A small masked image model, trained from scratch.
Training: muon at rate 0.015, 17500 steps, batches of 128.
Data: trained on photos of plants, animals and fungi (iNaturalist), 77898 training examples.
Rows from block 2 of the encoder of a small masked image model, named by matrix and row number. Rows with one number belong to one neuron. Each number is 500 + 50 x the weight over its row's rms, rounded and kept within 0 to 999. All counts start at 0. Numbers have three digits each. After the name is the row's rms in percent of the matrix's.
After each neuron's rows are labels from the 100 images, of 14976, where the neuron reaches its highest value: "place" is the part of the image that holds the peak. Only what is clearly more common there than usual is listed. The data: photos of plants, animals and fungi (iNaturalist). In brackets: how many of the 100.
# fc1: MLP up (encoder.blocks.2.mlp.fc1.weight, 1024x512), inputs 296-369
# fc2: MLP down (encoder.blocks.2.mlp.fc2.weight, 512x1024, transposed), outputs 296-369

fc1.417 064:573480437519487433569486494454513579493494590528394434452548518457513605540556473485497479561470462509522522496548481466477505549510522487494462526535521414559486515510487576530540443430503462430490548514528606396530558537
fc2.417 068:557454621491525475471496514510503485512573470569524514540440468525467514458484476632426450432453492549497406505385560520521534454520547469491559496509485537499464472515398485526458468466421480441472511516535469479450583485
place: top right (32)

fc1.22 134:499499547459477533534501477542518557580514480501490583574430514482505499487513441428477520559523547478505512497541578527422439484459553499588525472532486489481507515527521517501471415458471495548509473514576532443551531489
fc2.22 130:515498486549456539497523575517493489494402424589492575493498514508399506475500453560456575534586573470560498474568503481559580520432546479561565595528510381558577522517469519442507432465537524543413411522553600515458508464
place: centre (35); middle left (29)

fc1.382 124:532505538543548531445517521494474525502531484492469547452502504483505554529531616559532549535497519586499451555539541449442446561586462640475535521452451591521448468584524417521470487557543521501539419553486486443449472594
fc2.382 132:560508452501629529491448579550484563394523417524602452553652527548485485498435558566510588483505515482573506530510463472485490455553527443465530488480504557554512528514501436477529577430474450542528459503540575589509507512
place: bottom right (33)

fc1.56 132:582621604469515414455520531484545526394503453507488562495391597399439415529395520525472581538447423533443542550508485503562558439468583592454511436485557551540592499415465480475461542476484475522483527501508465476434464473
fc2.56 136:531568621538534500512588431492516496433475500529485495482409446405441518496583441511515502531522450495452462571509537510506449492554533607444510558499527453425565466503561421527532549483466536476562516482486525405462432518
place: bottom left (32)

fc1.502 115:422529474507506468517514489550489554528430463451547456512493538432482452449564480530551511564486462474444555501457492484500523544496632544529480438443432438547451536474504471531536398421517552477565476411494489517444562492
fc2.502 112:456478455389514543477572545542477526527486467498533502562502564510490570453579552542527454435535516470458429472431577581482577450480482560479563388600477428517477537488449470453459401509492607376573497538520547611559510473
place: top centre (41)

fc1.162 051:465555481451488432499554500499462454465569487503540443467452439540486491580481498606515471543472434500483521493530523505533444558530593513475553536459470465552554512510570551458493438507522514501462507450532590530518459544
fc2.162 061:536517533477402511449562493440491596503503528548518516534519459513507518460488465570445581526461465517566475524460476539496500384480516526422450645427541467483524454495510568509510450497589401459465441536602454538514489568
place: top right (34)

fc1.405 081:484445544447429566507548566446458493412564605483540399494541474513460537494528454564536589553511535537474478492567467470503430534474379542571387553482493463434478571571516516557480505477541466598516434447566548514505477539
fc2.405 086:450434420497432435464461442466537509400472511475477525568496557533537521465541592488530496488567415448484588538555481485500532465489532500454552442582531415494398400424497508564497545507550517470485583516503414408471483488
place: centre (26)

fc1.285 150:439633577365483521520463415517471571610547581514394496478384431595491468498494477482427469494396513498541428492533409479464423452510540521715542505521432513529505537526483514528502361536397548438492457424467518559566524543
fc2.285 130:523511485498531466551486517557497487526494559480498527545500583439476543521505411448479437558422549514571451501543501544470684454534500552618494584505517492528472470535475486482550477374543583538492433411514460665532472541
place: centre (35)

fc1.755 126:473513539523548424527509478491467572564488516512595489489447467446531467495399398450443488472536492482444470536568508454495487479506496521529541502467530418395466480551489497472562412432539520586523499516481502500532482482
fc2.755 122:664440608495426502478573561497490571449541508492502445424457523564485502458503475454548420513489527443556492441484519465444518479536402553491522523437533468475516529546528431540452518442491602490463488578496385514539481522
place: centre (30)

fc1.83 120:481539494542512555525384572597505464541458516539526501495458497407529518559496538443488387527531653427519500384443467444466393433463494509549472460438550490474502567491501490505535378485556510401452501569506443378544497521
fc2.83 120:549449476562631587486552475434473464489389620364626492440476494506554456588537503439526556477539514512540521545542405441454427458590584577491550507443493559443559448485585430488558402505486483470454459529476512443539534593
place: top left (32)

fc1.107 030:573465492440494558413574480540399539521485507522468491467431510401449584457482490577501440527428507492524535464506454500534483547545543426450472524542483566425460537554486541551427513600535443442553421570506564435519518511
fc2.107 033:454557557517501502532513426490565529504505367551491480598520442498516563471396562481475497614511552490557448408501495489459525539455508514491424498544553534462519501471548341375458484476447512519465500477546461463406505480
place: bottom right (39)

fc1.332 050:521572455471591384504437539515446492488367614584500481561385509433579524494524459405474431492513585446455454540530559559513430476573450552489487489483448485482454522449461529562502404439416476522516531521491458455492554457
fc2.332 055:498443544505458598560519487564539426442456573567542386384482529488517552604512462513447593619481550413472537456537547466543496380582493502537531470594447560483458478472577402450520581428424509499414487460520399570535539458
place: top right (38)

fc1.585 121:454469437428524499531512441479503514372559451512635548432419503523463492524443499522445503538501491549529488552448460498520458486482469561364519473555532505532454645538464431546541439400477442532631491547449515470461513461
fc2.585 115:537560471476579508546577514489418416518578530409475472482497505513470523477557533458598509455494476513580604593608499440417538512575452532475555404509496476488516505508472502462433483474532466468554456482438441464476432475
place: bottom centre (28)

fc1.280 082:489568453436445490514502467556528519505564487567441478487479489473555446460455495548533528582529527480526553478631482443402573513584577507525535498487449452496543584578500506468517475629478626505512430474504518523542470556
fc2.280 079:380503566528523455564432525508572569510566497467525369432499541484548527550442428591476522533487614384501485530468554501426545408531567591494480551518474533525543530543584521562496519481543530522529432463599474612465413433
place: centre (31)

fc1.626 116:438481472537558523523546507485558499548612420499427464538429510462538590533521540449445493511475481517401546559556458438515476466597560459405476445537465496471484408471473442591531576523467449444523522497454491516560514563
fc2.626 115:482584625461475475457456553483561468497545449547516468490495564549415499495487585514481543430529490512416418509489568454365506449473514538445525531475456455466526518523477513535514542453502518516480546446525617475552526544
place: bottom left (34)

fc1.101 121:509413518467526440412430567502417495455465479587489478518596605538450485557430574481495505520447581464532495454514535455414480480541495517547526469394479533479469391511507506577528408581546539598516486540473461487576488505
fc2.101 143:437502495536620566503438466535525512568500451419457548507521501465520514501470488516460509450461507579499573527543484536460505526436493508518472514540509660504494600530495425529525543460441450400576443505472544492547473494
place: top right (58)

fc1.239 017:484420419586472481411527471488481385461412534519574425523531506505401555574587584529562492478510458538505589534492521519499443479461521519518548532510446441441495541545516465541605464462535416492473457507520525493440500565
fc2.239 020:482494466533431502507499547522489597553446477535435536477553522398554428550571511469560486558480474602429526535635502536540427505524472505500532569444543511489529440473580462491582542473420441553511545464524426557507559440
place: top right (36)

fc1.489 100:481565464568396425590467518461531515385484458433459438463588405575470480466579494470519511476601421548529501463551498476485509532578506542524573552488491464528523500498492448482503513490492516609363623504556491471538479539
fc2.489 104:492470558514516428420512546527483520553480441576545447537423404531368407521357488533560586443489462581450579460556394512383494472510426517484556536511511492549534566476584543484492419500583471454418444491526460433560569615
place: middle right (29)

fc1.126 129:519488584533449495609488557506439517509501460634492494444507470429412458478553490436454428487496500484421493603457523533559528506541619443527432588490440470406546461531594562517531511479535522522548437504583477491522579489
fc2.126 128:564536490495424433442459483529538454492469537560435491525481395497474547497516523412512494411540500512454517535545441543528529512402582580510477523535525522449547552454487478487470614576434500438470566435498553531526400467
place: bottom right (35)

fc1.170 109:445490569497540473462509505430525406550485467519454517435579596488448429451531496471426445501554577499580468475468536477492426486443607544571487439591492565429488457555572399515523483438523509591501514553507507436536503503
fc2.170 117:553466404467456549465528537523456504428546474414524483478560462475483517551613564487448521426475471472510552569568492428469483523507576562541543514546546401547473418506431385532458469431421403561506485583463581494395497444
place: middle right (28)

fc1.318 116:428441389474443552470549497465515499490513480484529614446532494517449443445483489479519388504475431500462501475480545508337431524589466525443477507523541523510478482571488454432473484491446586446489524546538607446485470532
fc2.318 117:512501498473490488485479471438460443550501486533372433548446504481547412477380541587516564494542575375455526569474544557524602377477531596491477600519459511529515473476527412535476449539539484425459545477489406504515472569
place: centre (26)

fc1.313 094:480456583526431551444419569437458565528533450539506440486513483534422441455545467477507419486434478544505497584437508453524464495537472548584481549541610442480464433468395418449494510551480439511552430517486526508528506506
fc2.313 112:463478554410517534448412486525481454489413486505438463480466515574557413485457495510496406490457531484490481474470484536432460456483415532625485474455556492499576577436466538608509518510495461519509437493520561529478508520
place: top right (43); middle right (25)

fc1.82 141:475517496507476403478617528657432539427427530435445494466512468447572526481553507470482627457602551536501407449441495457405513485511584456501469514490486539456511505636536599451459470543447584479452485513519434488450500493
fc2.82 127:430560465544419526464560501533617547427508462483488464499505484487469554495523562427497486461583476459425476541463573561550492536456534452453536488489446517472571483566502549495517460452443509521489511498595496531513538401
place: middle right (29)

fc1.752 093:517460516479529458466487574426516524564454428506435447362537581533543473506531495570465617502528572565517486482437490568414433526516485523583396467456451479520493517501565500523433458486557553548518376519518403512450504513
fc2.752 101:542489429501517570522392651492449438535449409420539547433445446419491454556433490564517625454489418456521478412505522480584504542540490564523429574500512530522521506571502466541496553573498501589522501546467487530514416490
place: top right (35)

fc1.406 084:461522495496460454483431501470562519469419485616530624629442589510603521450503429518455561470516550482512492530387419566496507378409427497464522380522458473515459589563465487379509450435542527515551489499477499424449543507
fc2.406 086:542465604561512548579503493473537501549544552510494468420468574529495584538454492532515534496496445501488517484459501492484450300487531473501608441553510495503479475536532507443471521450551598471488504478559431553568503490
place: bottom right (32)

fc1.300 143:508487472548491526456513482403546464486526518464523594502457500527549485503423444505456596453529458516476550437508494478521532566493528450441541481448462515487481534414506492431517482498536467603537501526452510516497563518
fc2.300 141:468515423467501523451586537438521499383579469527533537482490432431478446499500462513537475457516501515517542531457507534423488539559552657461542490545462513449495569512480480487522517478483386479528537632540509621491547521
place: bottom centre (35)

fc1.708 115:434510441486488353527508533382466458485459485493455454512531521489519544428512504457546596475545506512528451540481505365469502409575497403546496441403432484513516494511528494478510442431477483494489424455489605390413540408
fc2.708 116:503443395518509517550499408593540470457508480511438434479469451525458552598472478499439646440484526572449470523503519470419601501507506468540533444457544497439525502557454526469424513544599565549427522535443492463661497520
place: centre (25)

fc1.193 104:502391453550488425395518487502545454362463500550527492384428454484487573516518466443528432585531543465456495464518553494448443517516574489511456506531550535516483562440488450433447581466400451550611462471534604486400453490
fc2.193 109:510531510523463487525488455471465544570569569582435476468460551497435520587507527483447475444487554527502521511459455521536495544442526518564500535580578478540499491573491534596539592528463426497535465452463472528515561452
place: middle right (32)

fc1.730 058:644569530504429530487613414484515432550540524579460569503472410422500458496484469370592509659572506418485590398494481595519516541558519446534464497486584472441485516410507475464530586446531553526449542450490471445460507473
fc2.730 061:456452541554476457618473541495613449438364461551496469511388577509505516471599598509535494431469444496401501492500598401568420431551517560436486571413458521586481519523490484535544445564495519414434523521558430509533500502
place: centre (35)

fc1.267 126:480517519524584502495495552499508530437407537532524461544449599446508490485481510441486517514562411511485530577514493438477459502474578505497552447480514398552510477474522519529450456475517534567444451510529469378540509562
fc2.267 133:487401582462540528538458567498531499523508564484475507511514540535527505495436528516472536466481545567580527577497535420440584516549500540418519563577592523493544461443521512495527505464506537498594458437531478555533436541
place: top left (33)

fc1.763 106:395447411547568438551467570493496558512513404426540446486477470445419491560534524493467508605550480547526533461439507510482522555569587554520445534549426544463458393495422473502568549570502495412511540462555469529541515605
fc2.763 107:503507563494513591474534514518483460436555491451487521531537556577508496501478477519397461595541452473502513413499496489549483409432520520449505471510507583437560577430485410511496466490552549513465462523397464419520457602
place: bottom centre (28)

fc1.361 150:516594504423359548523528564446448507482554450481535493446508577527544548491538453462587500432617440500436412466460619499589522495538362604480396425509402462509471465579450366527476422487475559503552470426500482401526501528
fc2.361 140:594450499567485431576509487454451532408561443427576532516509539530393534527486526513532572510482516418532513476499582554428445618400494512544616626525578469430473545546579426452514423488456474531503440549461530463536584492
place: top centre (45)

fc1.359 126:458417515524541542509564411479529445463548551536349559499460632504535515506429489496472471528505534489533463542492486558507479467524553458524494469602465559571510484442489346492462531445409536492541544494424544478488432457
fc2.359 115:501449575385512574480533449516576416545517523536466466525513573470464501418521523440567459533401484471559397516448559528492527586499526521481494509505472484574532391573569486479462475502531562554515460517440503464486412552
place: bottom right (36)

fc1.157 021:580498504467536541466528473546603531482456508513495491511487480432519449505498587544585483525509456527462455440513517529436378495505470490440542502506539431443534436566511406446471504453600512493531589472554590509444402439
fc2.157 020:455598442575494443555482526469522530493473504506428521540498539482531546563554441593484469604459497552453468469532503473377472431534454468583509535571450411413464517545465421542475555475473463489557517449532508428513573452
place: top right (41)

fc1.416 095:501429523542514525437497467444448447511458426444502486522516560466466429532488529472532523544512524461556570447540489578525412497445524511472638556592541520477512499550577428482547484520570483455510401422565415447460509557
fc2.416 096:479492567514492469528424443510563430491609434469475408549448530464506491495519429502450525542507601509441481411518559457422529475584456505500402492367491584509494581529538433509469527535508473452565517504472425484470567504
place: bottom right (33)

fc1.234 036:585560425524463404532527518469482497451541440477600540566522450465535570446539581494524497508551454505492528459509609425541409453482477386549494547555492594376437553512502489497546548446531507438427495463470431545494461426
fc2.234 039:542462585423507480510407507480499480471483560529432529489499493481537504547440486577564438523431488449488463436495483544436533446529604471486537516510534501427564503458592547477517588572491447524546580453546450470517484434
place: top right (34)

fc1.176 055:514498508411483553447432494503520501537551445565549466520524497439533569436513527493536508514459433508488492483594572441477542478557471473484523517526529485556492559504468397559428432476430468470428512528535485542521428512
fc2.176 055:470430519517550528528557551446535483444477339545433557518550472524540498521587491505420496435472527591480489529494509467498534499478523519460501518505523516575475451438487606390421516494490492600538491465600490484465440494
place: bottom right (37)

fc1.447 031:520504461480470469487562483416539497544430510451478488544395509401572449531394551556441509523512487468551433512536541584529440537453444476509542509489512314549496505575530506531589457558559442599585469580377565517469542493
fc2.447 032:509597468496465449469484545522419610415509508534548556600620436410468499436514550616555416540474500514508496475652468481532527552546488430469431455474551535599506488508545491518455482511467618490476457488552555592435485423
place: centre (34); top centre (25)

fc1.572 102:392453456470480496572457512462494530556497515451501445466500456487519415513473484549473482582423543481503421556589479540476395524597491488522514516565576480441510557569453561427552400513562512493585574500467550524545521426
fc2.572 106:486505468456383513494553558483414474427411346579418447524489446541519526526477500500436535450564506474439491534541503399563449563512481543518450419453511442488375619584504386619484570499513500448471513512435472483472522581
place: centre (43)

fc1.758 123:482567519449517505561549508442495481556402557468539466487553458593476470469470435481514564539475525455523410450546407551530529520607403431580498561454462442513478463499507551568480554447476501530478510527567394547461447505
fc2.758 122:471425519545461449539475588459562511482475626457533567521498481453422505536549637475507523449493402546553518506525548515447519578510506601519575513479542517459605549505498438489454508545495588563558511530511519484506401520
place: bottom left (40)

fc1.151 112:521552429568474456398504529532419496402398550512454425414480464483501478468499455500504542531441507512457503490452527442586536510505521550534478510428467529485515496505533497511525458526444397519500576562443462387534574496
fc2.151 118:533568541441569531491415520541449405483548554500442492518421576513467484557551511460503528539499492590461500544567554560493460433456458490496588459561482546500499434474458495437466416481474522523527537561479525499484562504
place: middle right (28)

fc1.119 052:486388501578419527467527492476473463505481529518491504497599595476509551636480498581513515517485590555469513528486564466537359538480478454478538544429512497505467494533504545492585515493485442508421626414454518414486443453
fc2.119 051:526566535477576487587496518524465627503544451472485518489478487415503459547469558611483495505419472494528520466507423480579615450515488439553536534513505578508479507553515478504549498536349495464469499485567403526497471528
place: top right (33)

fc1.437 099:517507469527533539493482547441470490547584494487458428516438494551394595486547529484429560530577518465494501528558390507440412502429474481489508506476535463479515488435512539463521546551503506455618556489495530479491527554
fc2.437 104:427532453492532488513467509502461494516503537508524535523437451542543628456453576445489560556559471445502549478489527454460514408420484535570549454535476479444587578592478461448486447499520468502524517423542545544499472505
place: middle left (26)

fc1.370 081:543521491478414479545509548469567509544555474481519608553555483504565466545493553503595432528461488583447445495484440505529450518438484478524519471368529392450437531488448469483491415560502409520570476494568414528434464474
fc2.370 084:480510472528489468422582381434468602516513410442514491427523558513613493484544433501565458537531509366503541531491585570391375443424546568478561425503575538433465490594459507516508529460588428522483522524423480525559505562
place: centre (36)

fc1.383 142:528417502517562470483457490449484437462473457466508528475475462514473493444501400489528508484512537562464529536560490456480488459539484514578491540482566523463489525568547425510478546442483483486374471485376539495484501593
fc2.383 135:464488532526505424488506485421508517464408453441505487528467485510529518436480427513520495545623508410441535477587486485531452559493448526483399460523488551438604435501533499553456567416468461505516473612388484540455485639
place: top left (32)

fc1.346 085:564516443567506458524475461528531450492465582513485481456535417553520465534556542407505475526473501525518412499576454430531525480553487430575496574421483465514525457517494457534519520425471526462498496442530534478527443514
fc2.346 083:563452450549600482495525503527539394500486559457468419501442466517501419476477494498494592401428554508424517456478562537452517679509515544542511522530477489514558503445453458443581362538450517376599465500545478520448462480
place: bottom left (35); middle left (25)

fc1.273 142:521509463488522439496515496511526545615469470476517515530529485486534574556520534467455503427485440435540468537533463498557485499500473463570482538486461476469496513522367584517502531553544524503451600441506553504548526557
fc2.273 137:473520486564523533499452502594498542589523485425526514502490520473483492568549632439464499510508448478425463490541528508350507554582563460430545367496500424360482490545420571501546456543615532472574461488548542534510478555
place: bottom left (39)

fc1.760 073:506456450522455503368560485466528561503469493510483499483401445422498552499620506486435525565538532585424523448469539621478511528495619572624573592436382533435448532399533577537457505558464480487448549490503519511419477611
fc2.760 079:496442600512517564489518563484390547501613508412483547511507477458472529511492387514506447530535475383532515487545480582505456495363574523422430504475526510507449566538576460521425479548545557571430486426462429460557472475
place: bottom centre (25)

fc1.422 136:479463613460402488528497499518480570404445437484469498452489550491497495464541511491493489421578468499478533539463452558529472495463552463536500488499462429572447534469602536566508564525515481459514498434507493587498552487
fc2.422 129:518506514532468440449562404440488469481533545428514541471460484492457464531391525527514489476482531466499523531432509543432505513570628454500475458510407549506452472487466551487521457438578402517497563535562458494568515453
place: bottom centre (41)

fc1.571 114:482529461522473540535555515503547522546553481482438567519485572489457405492570537528553557506552482490572528543556479532520519525520542450472479491514432465583466437536474516428532514544471525520421517587457534516541495500
fc2.571 111:539490576479540461456520558463437480492530473520518521497568510534529470493512458521411539491402504511442531518550476514564571512492506562527492598367530496465609493452481455521443513427521533612464513465439475555551468468
place: bottom right (32); middle right (27)

fc1.577 133:419459554438613480557554429519487476450527479460420555550538552500493527451507449555503597457511493468456431417516513514562446505556501478534477460500417508494473470514512451456511455448513547467593474510424564430468477441
fc2.577 129:470452506439467530464504521421554567460409560427550593454487560484460516513513500486588456496526527475464545462497545476527511483478585538519517537571427478621518494521533432445472536485547485450587425590495484475506449494
place: top centre (41)

fc1.651 134:510484485543457506493479423517517476524507519499551569467486533413433588516500510510552539458559511505418447438478531538543431481499534626515536567499470545515587482508566461525547398474495447460486477548493484400535562643
fc2.651 135:488533548464528476483427498535434451490418497395478632542435416451522480522448535543551513465505466558385575494440558470562561479511544555502534593498476520516453518487534441523481456470474450463483455444544544529478441559
place: top centre (41)

fc1.659 054:552473544449601548481446469576409568476400492581468440536550496511490506520546509530393558541548407456536452544451442450552599441477504507476531472455475485501522520450533584427538457503427492456513479446507474455500496625
fc2.659 055:440445384557475538529442522595561440455564557464414597551531542428499507579466499495568535485437572556387522480550533413503524487545452543515518477499552483545534589559461404520417523539478453584528548499432542638495436429
place: middle right (26)

fc1.236 139:511474510571497483454461472471562476428566456497405389475509474640460532521555571532539418552594530446533446529503556495500499547533529500560547453514451517553460466558446485458476483522484522526562469459431486433524490525
fc2.236 137:467498418482477524489528562449513429484583509499466503478546412478481518428561520507544503552498526442440501496604481522518550645481493475610466509537570484525616445503551468558484526496524516498535497538585543449526533492
place: middle right (42)

fc1.368 103:571600496426638495544512485468611549455439597438548526543573456513485501545452557559409464488464406564545530433514585495485442476510534493513464477509464627487463503460515524496473411512535540534509453499445516533505563615
fc2.368 121:493524517496544517555548562515503433479463489459545518494590453421477597544404490454421463498574385525501553389565475420424504476496447501582601499583432498398501485553520466491468522574530482539451489506503407516407434511
place: bottom left (35)

fc1.72 032:554497560571593551570522513457516478437485551492466530454620467510481460446467468491554424483519506513419515621513559516531368533510437391514471556488507476455476506482506461513514633489551511524583547466581549414531477376
fc2.72 036:555601441466472556468482467622489566558509523563489528513450553503518499587529483589482661521517515502467517438544449478362482476510464494501538460463460527400460458474455407464537464507477453403449476585463441356418449508
place: top right (45)

fc1.87 127:571544470432470439470538527491539500448619583507528457555488472564475540506529441404540515562524553457496472512540532436445527556556529408481465529514388471575505526542547443488471451525595543495523473510555466421580538483
fc2.87 121:518424486493507543417485480552501499553457533510566479479347384581586505469553475470453526522555420376479475470440444464496528498498422438510497545471463428511512535440591463540494372571556486506470487529485503525500524495
place: middle left (26)

fc1.358 103:502534615454550409504522536457482542582534473523593528447520483475490506513436480450492554478497468506530493465505514438510548417462433556479480455504414527535488486501507442447535522575519490551487505403502409434562483486
fc2.358 127:503519492501567534558475461500504466505611521306603556560481479467538531499483494449470456501482539444481513522544467529555607490383464475484446531419496467531484600447471553517504441488512494427469517460485524415449434489
place: top right (77)

fc1.355 045:562493488584519428519572450521606444530513473616504472538506458460619507554505567517515404392579472545507518445568412520481510451376533423568509454504473413416547563510527434490593520500523484533489405521494524460512446471
fc2.355 051:521460513481433443410524595602575515439514465542404538462547518557495461480483438536530539503503519493504406408529426463516546494439484481633595532493531459435573462448510524535508500492513404546520461453500537542482454409
place: bottom right (48)

fc1.104 027:529474466425525476475568453427497514585448504541407416494441422522487478540472381469528582473510524389491536446532425569457459504553533516481579432464448436516525446540502518606513511532489419440504545460527620474474480517
fc2.104 030:454490401413414514407442464495585575454395544519518525573552484511462466463552509512496554540496480577438517470590559516509435452559382509534478588477536502561457497518522465471555540588424555527546504559572498505477442470
place: bottom left (37)

fc1.751 023:447672521492522509498625489560435553471488568494509467410376455445499544448526493489486544451491457549486508546592458533458447527506450485544452575551528451513482420482481503555505487526390477513553473595467553513486488435
fc2.751 027:437604512526523419412532571500509462504509535545419515530491466570425493522514444560506467556522470586325566532564435543460400479455532457499454538532529417442442495507478478515472442505451540550530567548526546525511569539
place: centre (30)

fc1.490 086:488460483559466477449473554543491459387518507527519469558499543507482466455535455484453401567455552555510401435494500511501478516621508395508507589607583526535480471503497496582532527492512408452541464559497549466552475477
fc2.490 093:488460467543518574432516450487597449553444516508531597478452483567540523505490489579557579581453481442474441409468477479485457542426502419591476486499519534525619471502476573521510475531571529495561453457464480542534490448
place: middle right (28)

fc1.74 160:511545432588466482436470534555428521439604407575466541409499517495570514446494496539533584510529516568542459498533496485466469480511451492556525533461419537465477468545514451588551556469432475543516410481469549453482530445
fc2.74 174:387432435462594555481501409514528553463580405436567521560523564555522440460484513455472605519526506507471436496482480483513529605503573538525480505484504581554500541511563438526497517432512481549525525455465489525478468506
place: bottom right (49)

fc1.278 058:452522418428477510551477536515526453490481429569516488574538538472509603468501433520473555535488515574524534486522584460426415525532579519483512484482517492535533429467509560529474473477550429489532498561607514513500514417
fc2.278 058:520460458559508515474486503544521528430493513531525530541493472522527556477523472557478484542462498381445563551463554537522483483481597608376636582470498486468535482490410512466515451477490492515431531505452495530547548506
place: centre (36)

fc1.435 114:421596498453466546539510480502541471478563466465534468470461533476466502470477462451484496459452429474450581471550537474573562583501460521559449563429437472421474513538513487449482470488537564519557511551416432500520539550
fc2.435 113:541465465496472493482524528527494513443492530596506558461517474496395530537589390466575570535504505528535445492529507571566500405587540585420483455517529522605456499452457573399518500468418429415528502437511475529414518541
place: top centre (43)

fc1.677 081:368512480419489479489522476423554512402520537437560464556401485447579500477441529467585566484530528547376466565617495520541597484557487450503499508563429551484450472441466445509427466532455474487435431604500553498573495454
fc2.677 087:597539490471447506482551492527475485479521517624468516463538524475499515532589521509474501516488390475525464579376533518503485499527512524410499479526526518532479516426538462408433501462567459582515494434502543400474471472
place: bottom centre (28)

fc1.418 141:502490554474459390536544519517509480471506507450537422508519419494387492563442552562559526530443488456560517553517537493568441557537541566522543516563394445585532562547592436443430466510461560430560515507526471544577509502
fc2.418 130:486527503593504416518492506626520379404498541496543503551443528469395525571529522454522507486480575510474452483515484428541520481501532486492507471405460546439564546508519476437496550501462515542500494510547493490483488539
place: top centre (55)