From a checkpoint of a small masked image model: encoder activation gelu, muon at rate 0.015.
Rows from block 6 of the encoder of a small masked image model, named by matrix and row number. Rows with one number belong to one neuron. Each number is 128 + 32 x the weight over its row's rms, rounded and kept within 0 to 255. All counts start at 0. Numbers have three digits each.
After each neuron's rows are labels from the 100 images, of 14976, where the neuron reaches its highest value: "strongest on" is what is common among them. Only what is clearly more common there than usual is listed. The data: photos of plants, animals and fungi (iNaturalist).
# fc1: MLP up (encoder.blocks.6.mlp.fc1.weight, 1024x512), inputs 473-511
# fc2: MLP down (encoder.blocks.6.mlp.fc2.weight, 512x1024, transposed), outputs 473-511

fc1.378:098125164135077116095169131130169093130146124107119156077139149101146103151127147138095100085192120120114134166160123
fc2.378:091167155179121174120082102075108126160192099087147210131110109155108131110151111156127095137171157178134159199156113
strongest on: order Passeriformes

fc1.727:135091183131148153129131153134125082127123097085088153108147110156100120087189138191191076110076112110095157078191167
fc2.727:135158177164166031054143086076148099143091088143140103046115145121140152102115135112168147166145190098081109153114155
strongest on: class Aves; phylum Chordata; order Passeriformes

fc1.399:181121179102151086149141112065135150157158161103127166126088137126084162150189053176154150224098101211124103091126133
fc2.399:108122121176082149108114095114105086149199222085119113069096089144133128131114105138125144157140211113129124110147098
strongest on: order Passeriformes

fc1.625:143102156121097137121173125142124169166072089080123117092129113118085134074119131091123160091193092206171188146124094
fc2.625:105165117179138141135141135095135137091121164187166171114096151133100027067096179171125114120211170107124201139136138
strongest on: order Passeriformes

fc1.608:176171107147079075152133109188096151094102152109203118103133199105105145094058093125122119105124102108176067157123116
fc2.608:127069145139126147130121156147132180070120136105168130106139163090104096121152127136092098099144091103111169184142093
strongest on: order Passeriformes

fc1.73:143137146116134096098162129113122118098136140097087123113089128121135062160083071118088120125068157153161086111139096
fc2.73:128154138138171129159169071062160105089123069125122086140105095108175036085110133179127161152165115151167114161094173
strongest on: class Insecta; phylum Arthropoda

fc1.534:156141104151099129139158142096158154133160107145099171115086148137103131136093100039183155184176088126080050152114102
fc2.534:149114094169110104149160150092122131127170088118076235095091149138124063106135071076157108166109129121129131156096135
strongest on: order Passeriformes

fc1.186:168151148174107140127147105158198124103116091136102146091180159095115119178133122144127084206224073096130202150131080
fc2.186:122114110075145090109110121140161118138165106164057161125153149142125142090112153142065121101173090107162165154167158
strongest on: order Passeriformes

fc1.526:060134150124068042113088089154103097133174134117115169117112080113136072122083092117156108135085148169172076133123150
fc2.526:121104147110147193107098120090149133160091162153113103104076113110121115084120096145200161115101115106122080135131200
strongest on: phylum Arthropoda; class Insecta

fc1.492:130112081139148113164127138099136140121092164038114224146154097131109142169110109103070140106122126168136113197088099
fc2.492:120119160084142058154149131182135166089087116155169149156123094156145102141108122065129088189124176159100118123157169
strongest on: order Lepidoptera

fc1.167:130142092157106136119136082124125150139119111127164147169098089135168141150168122076153045108133152158132120155128128
fc2.167:170112043092082114060057144111110053127118177138083106165138145141150115141136115108122146094142162157140130130106111
strongest on: class Aves; order Passeriformes

fc1.599:095110071121125136176099138134146086159149166128081177190180162095085091085123137141132094221072103115136156140105136
fc2.599:129119122121146154137146177140161175157151082151184130175143134121112131114151124128126115126155127082119142089088124
strongest on: class Aves; order Passeriformes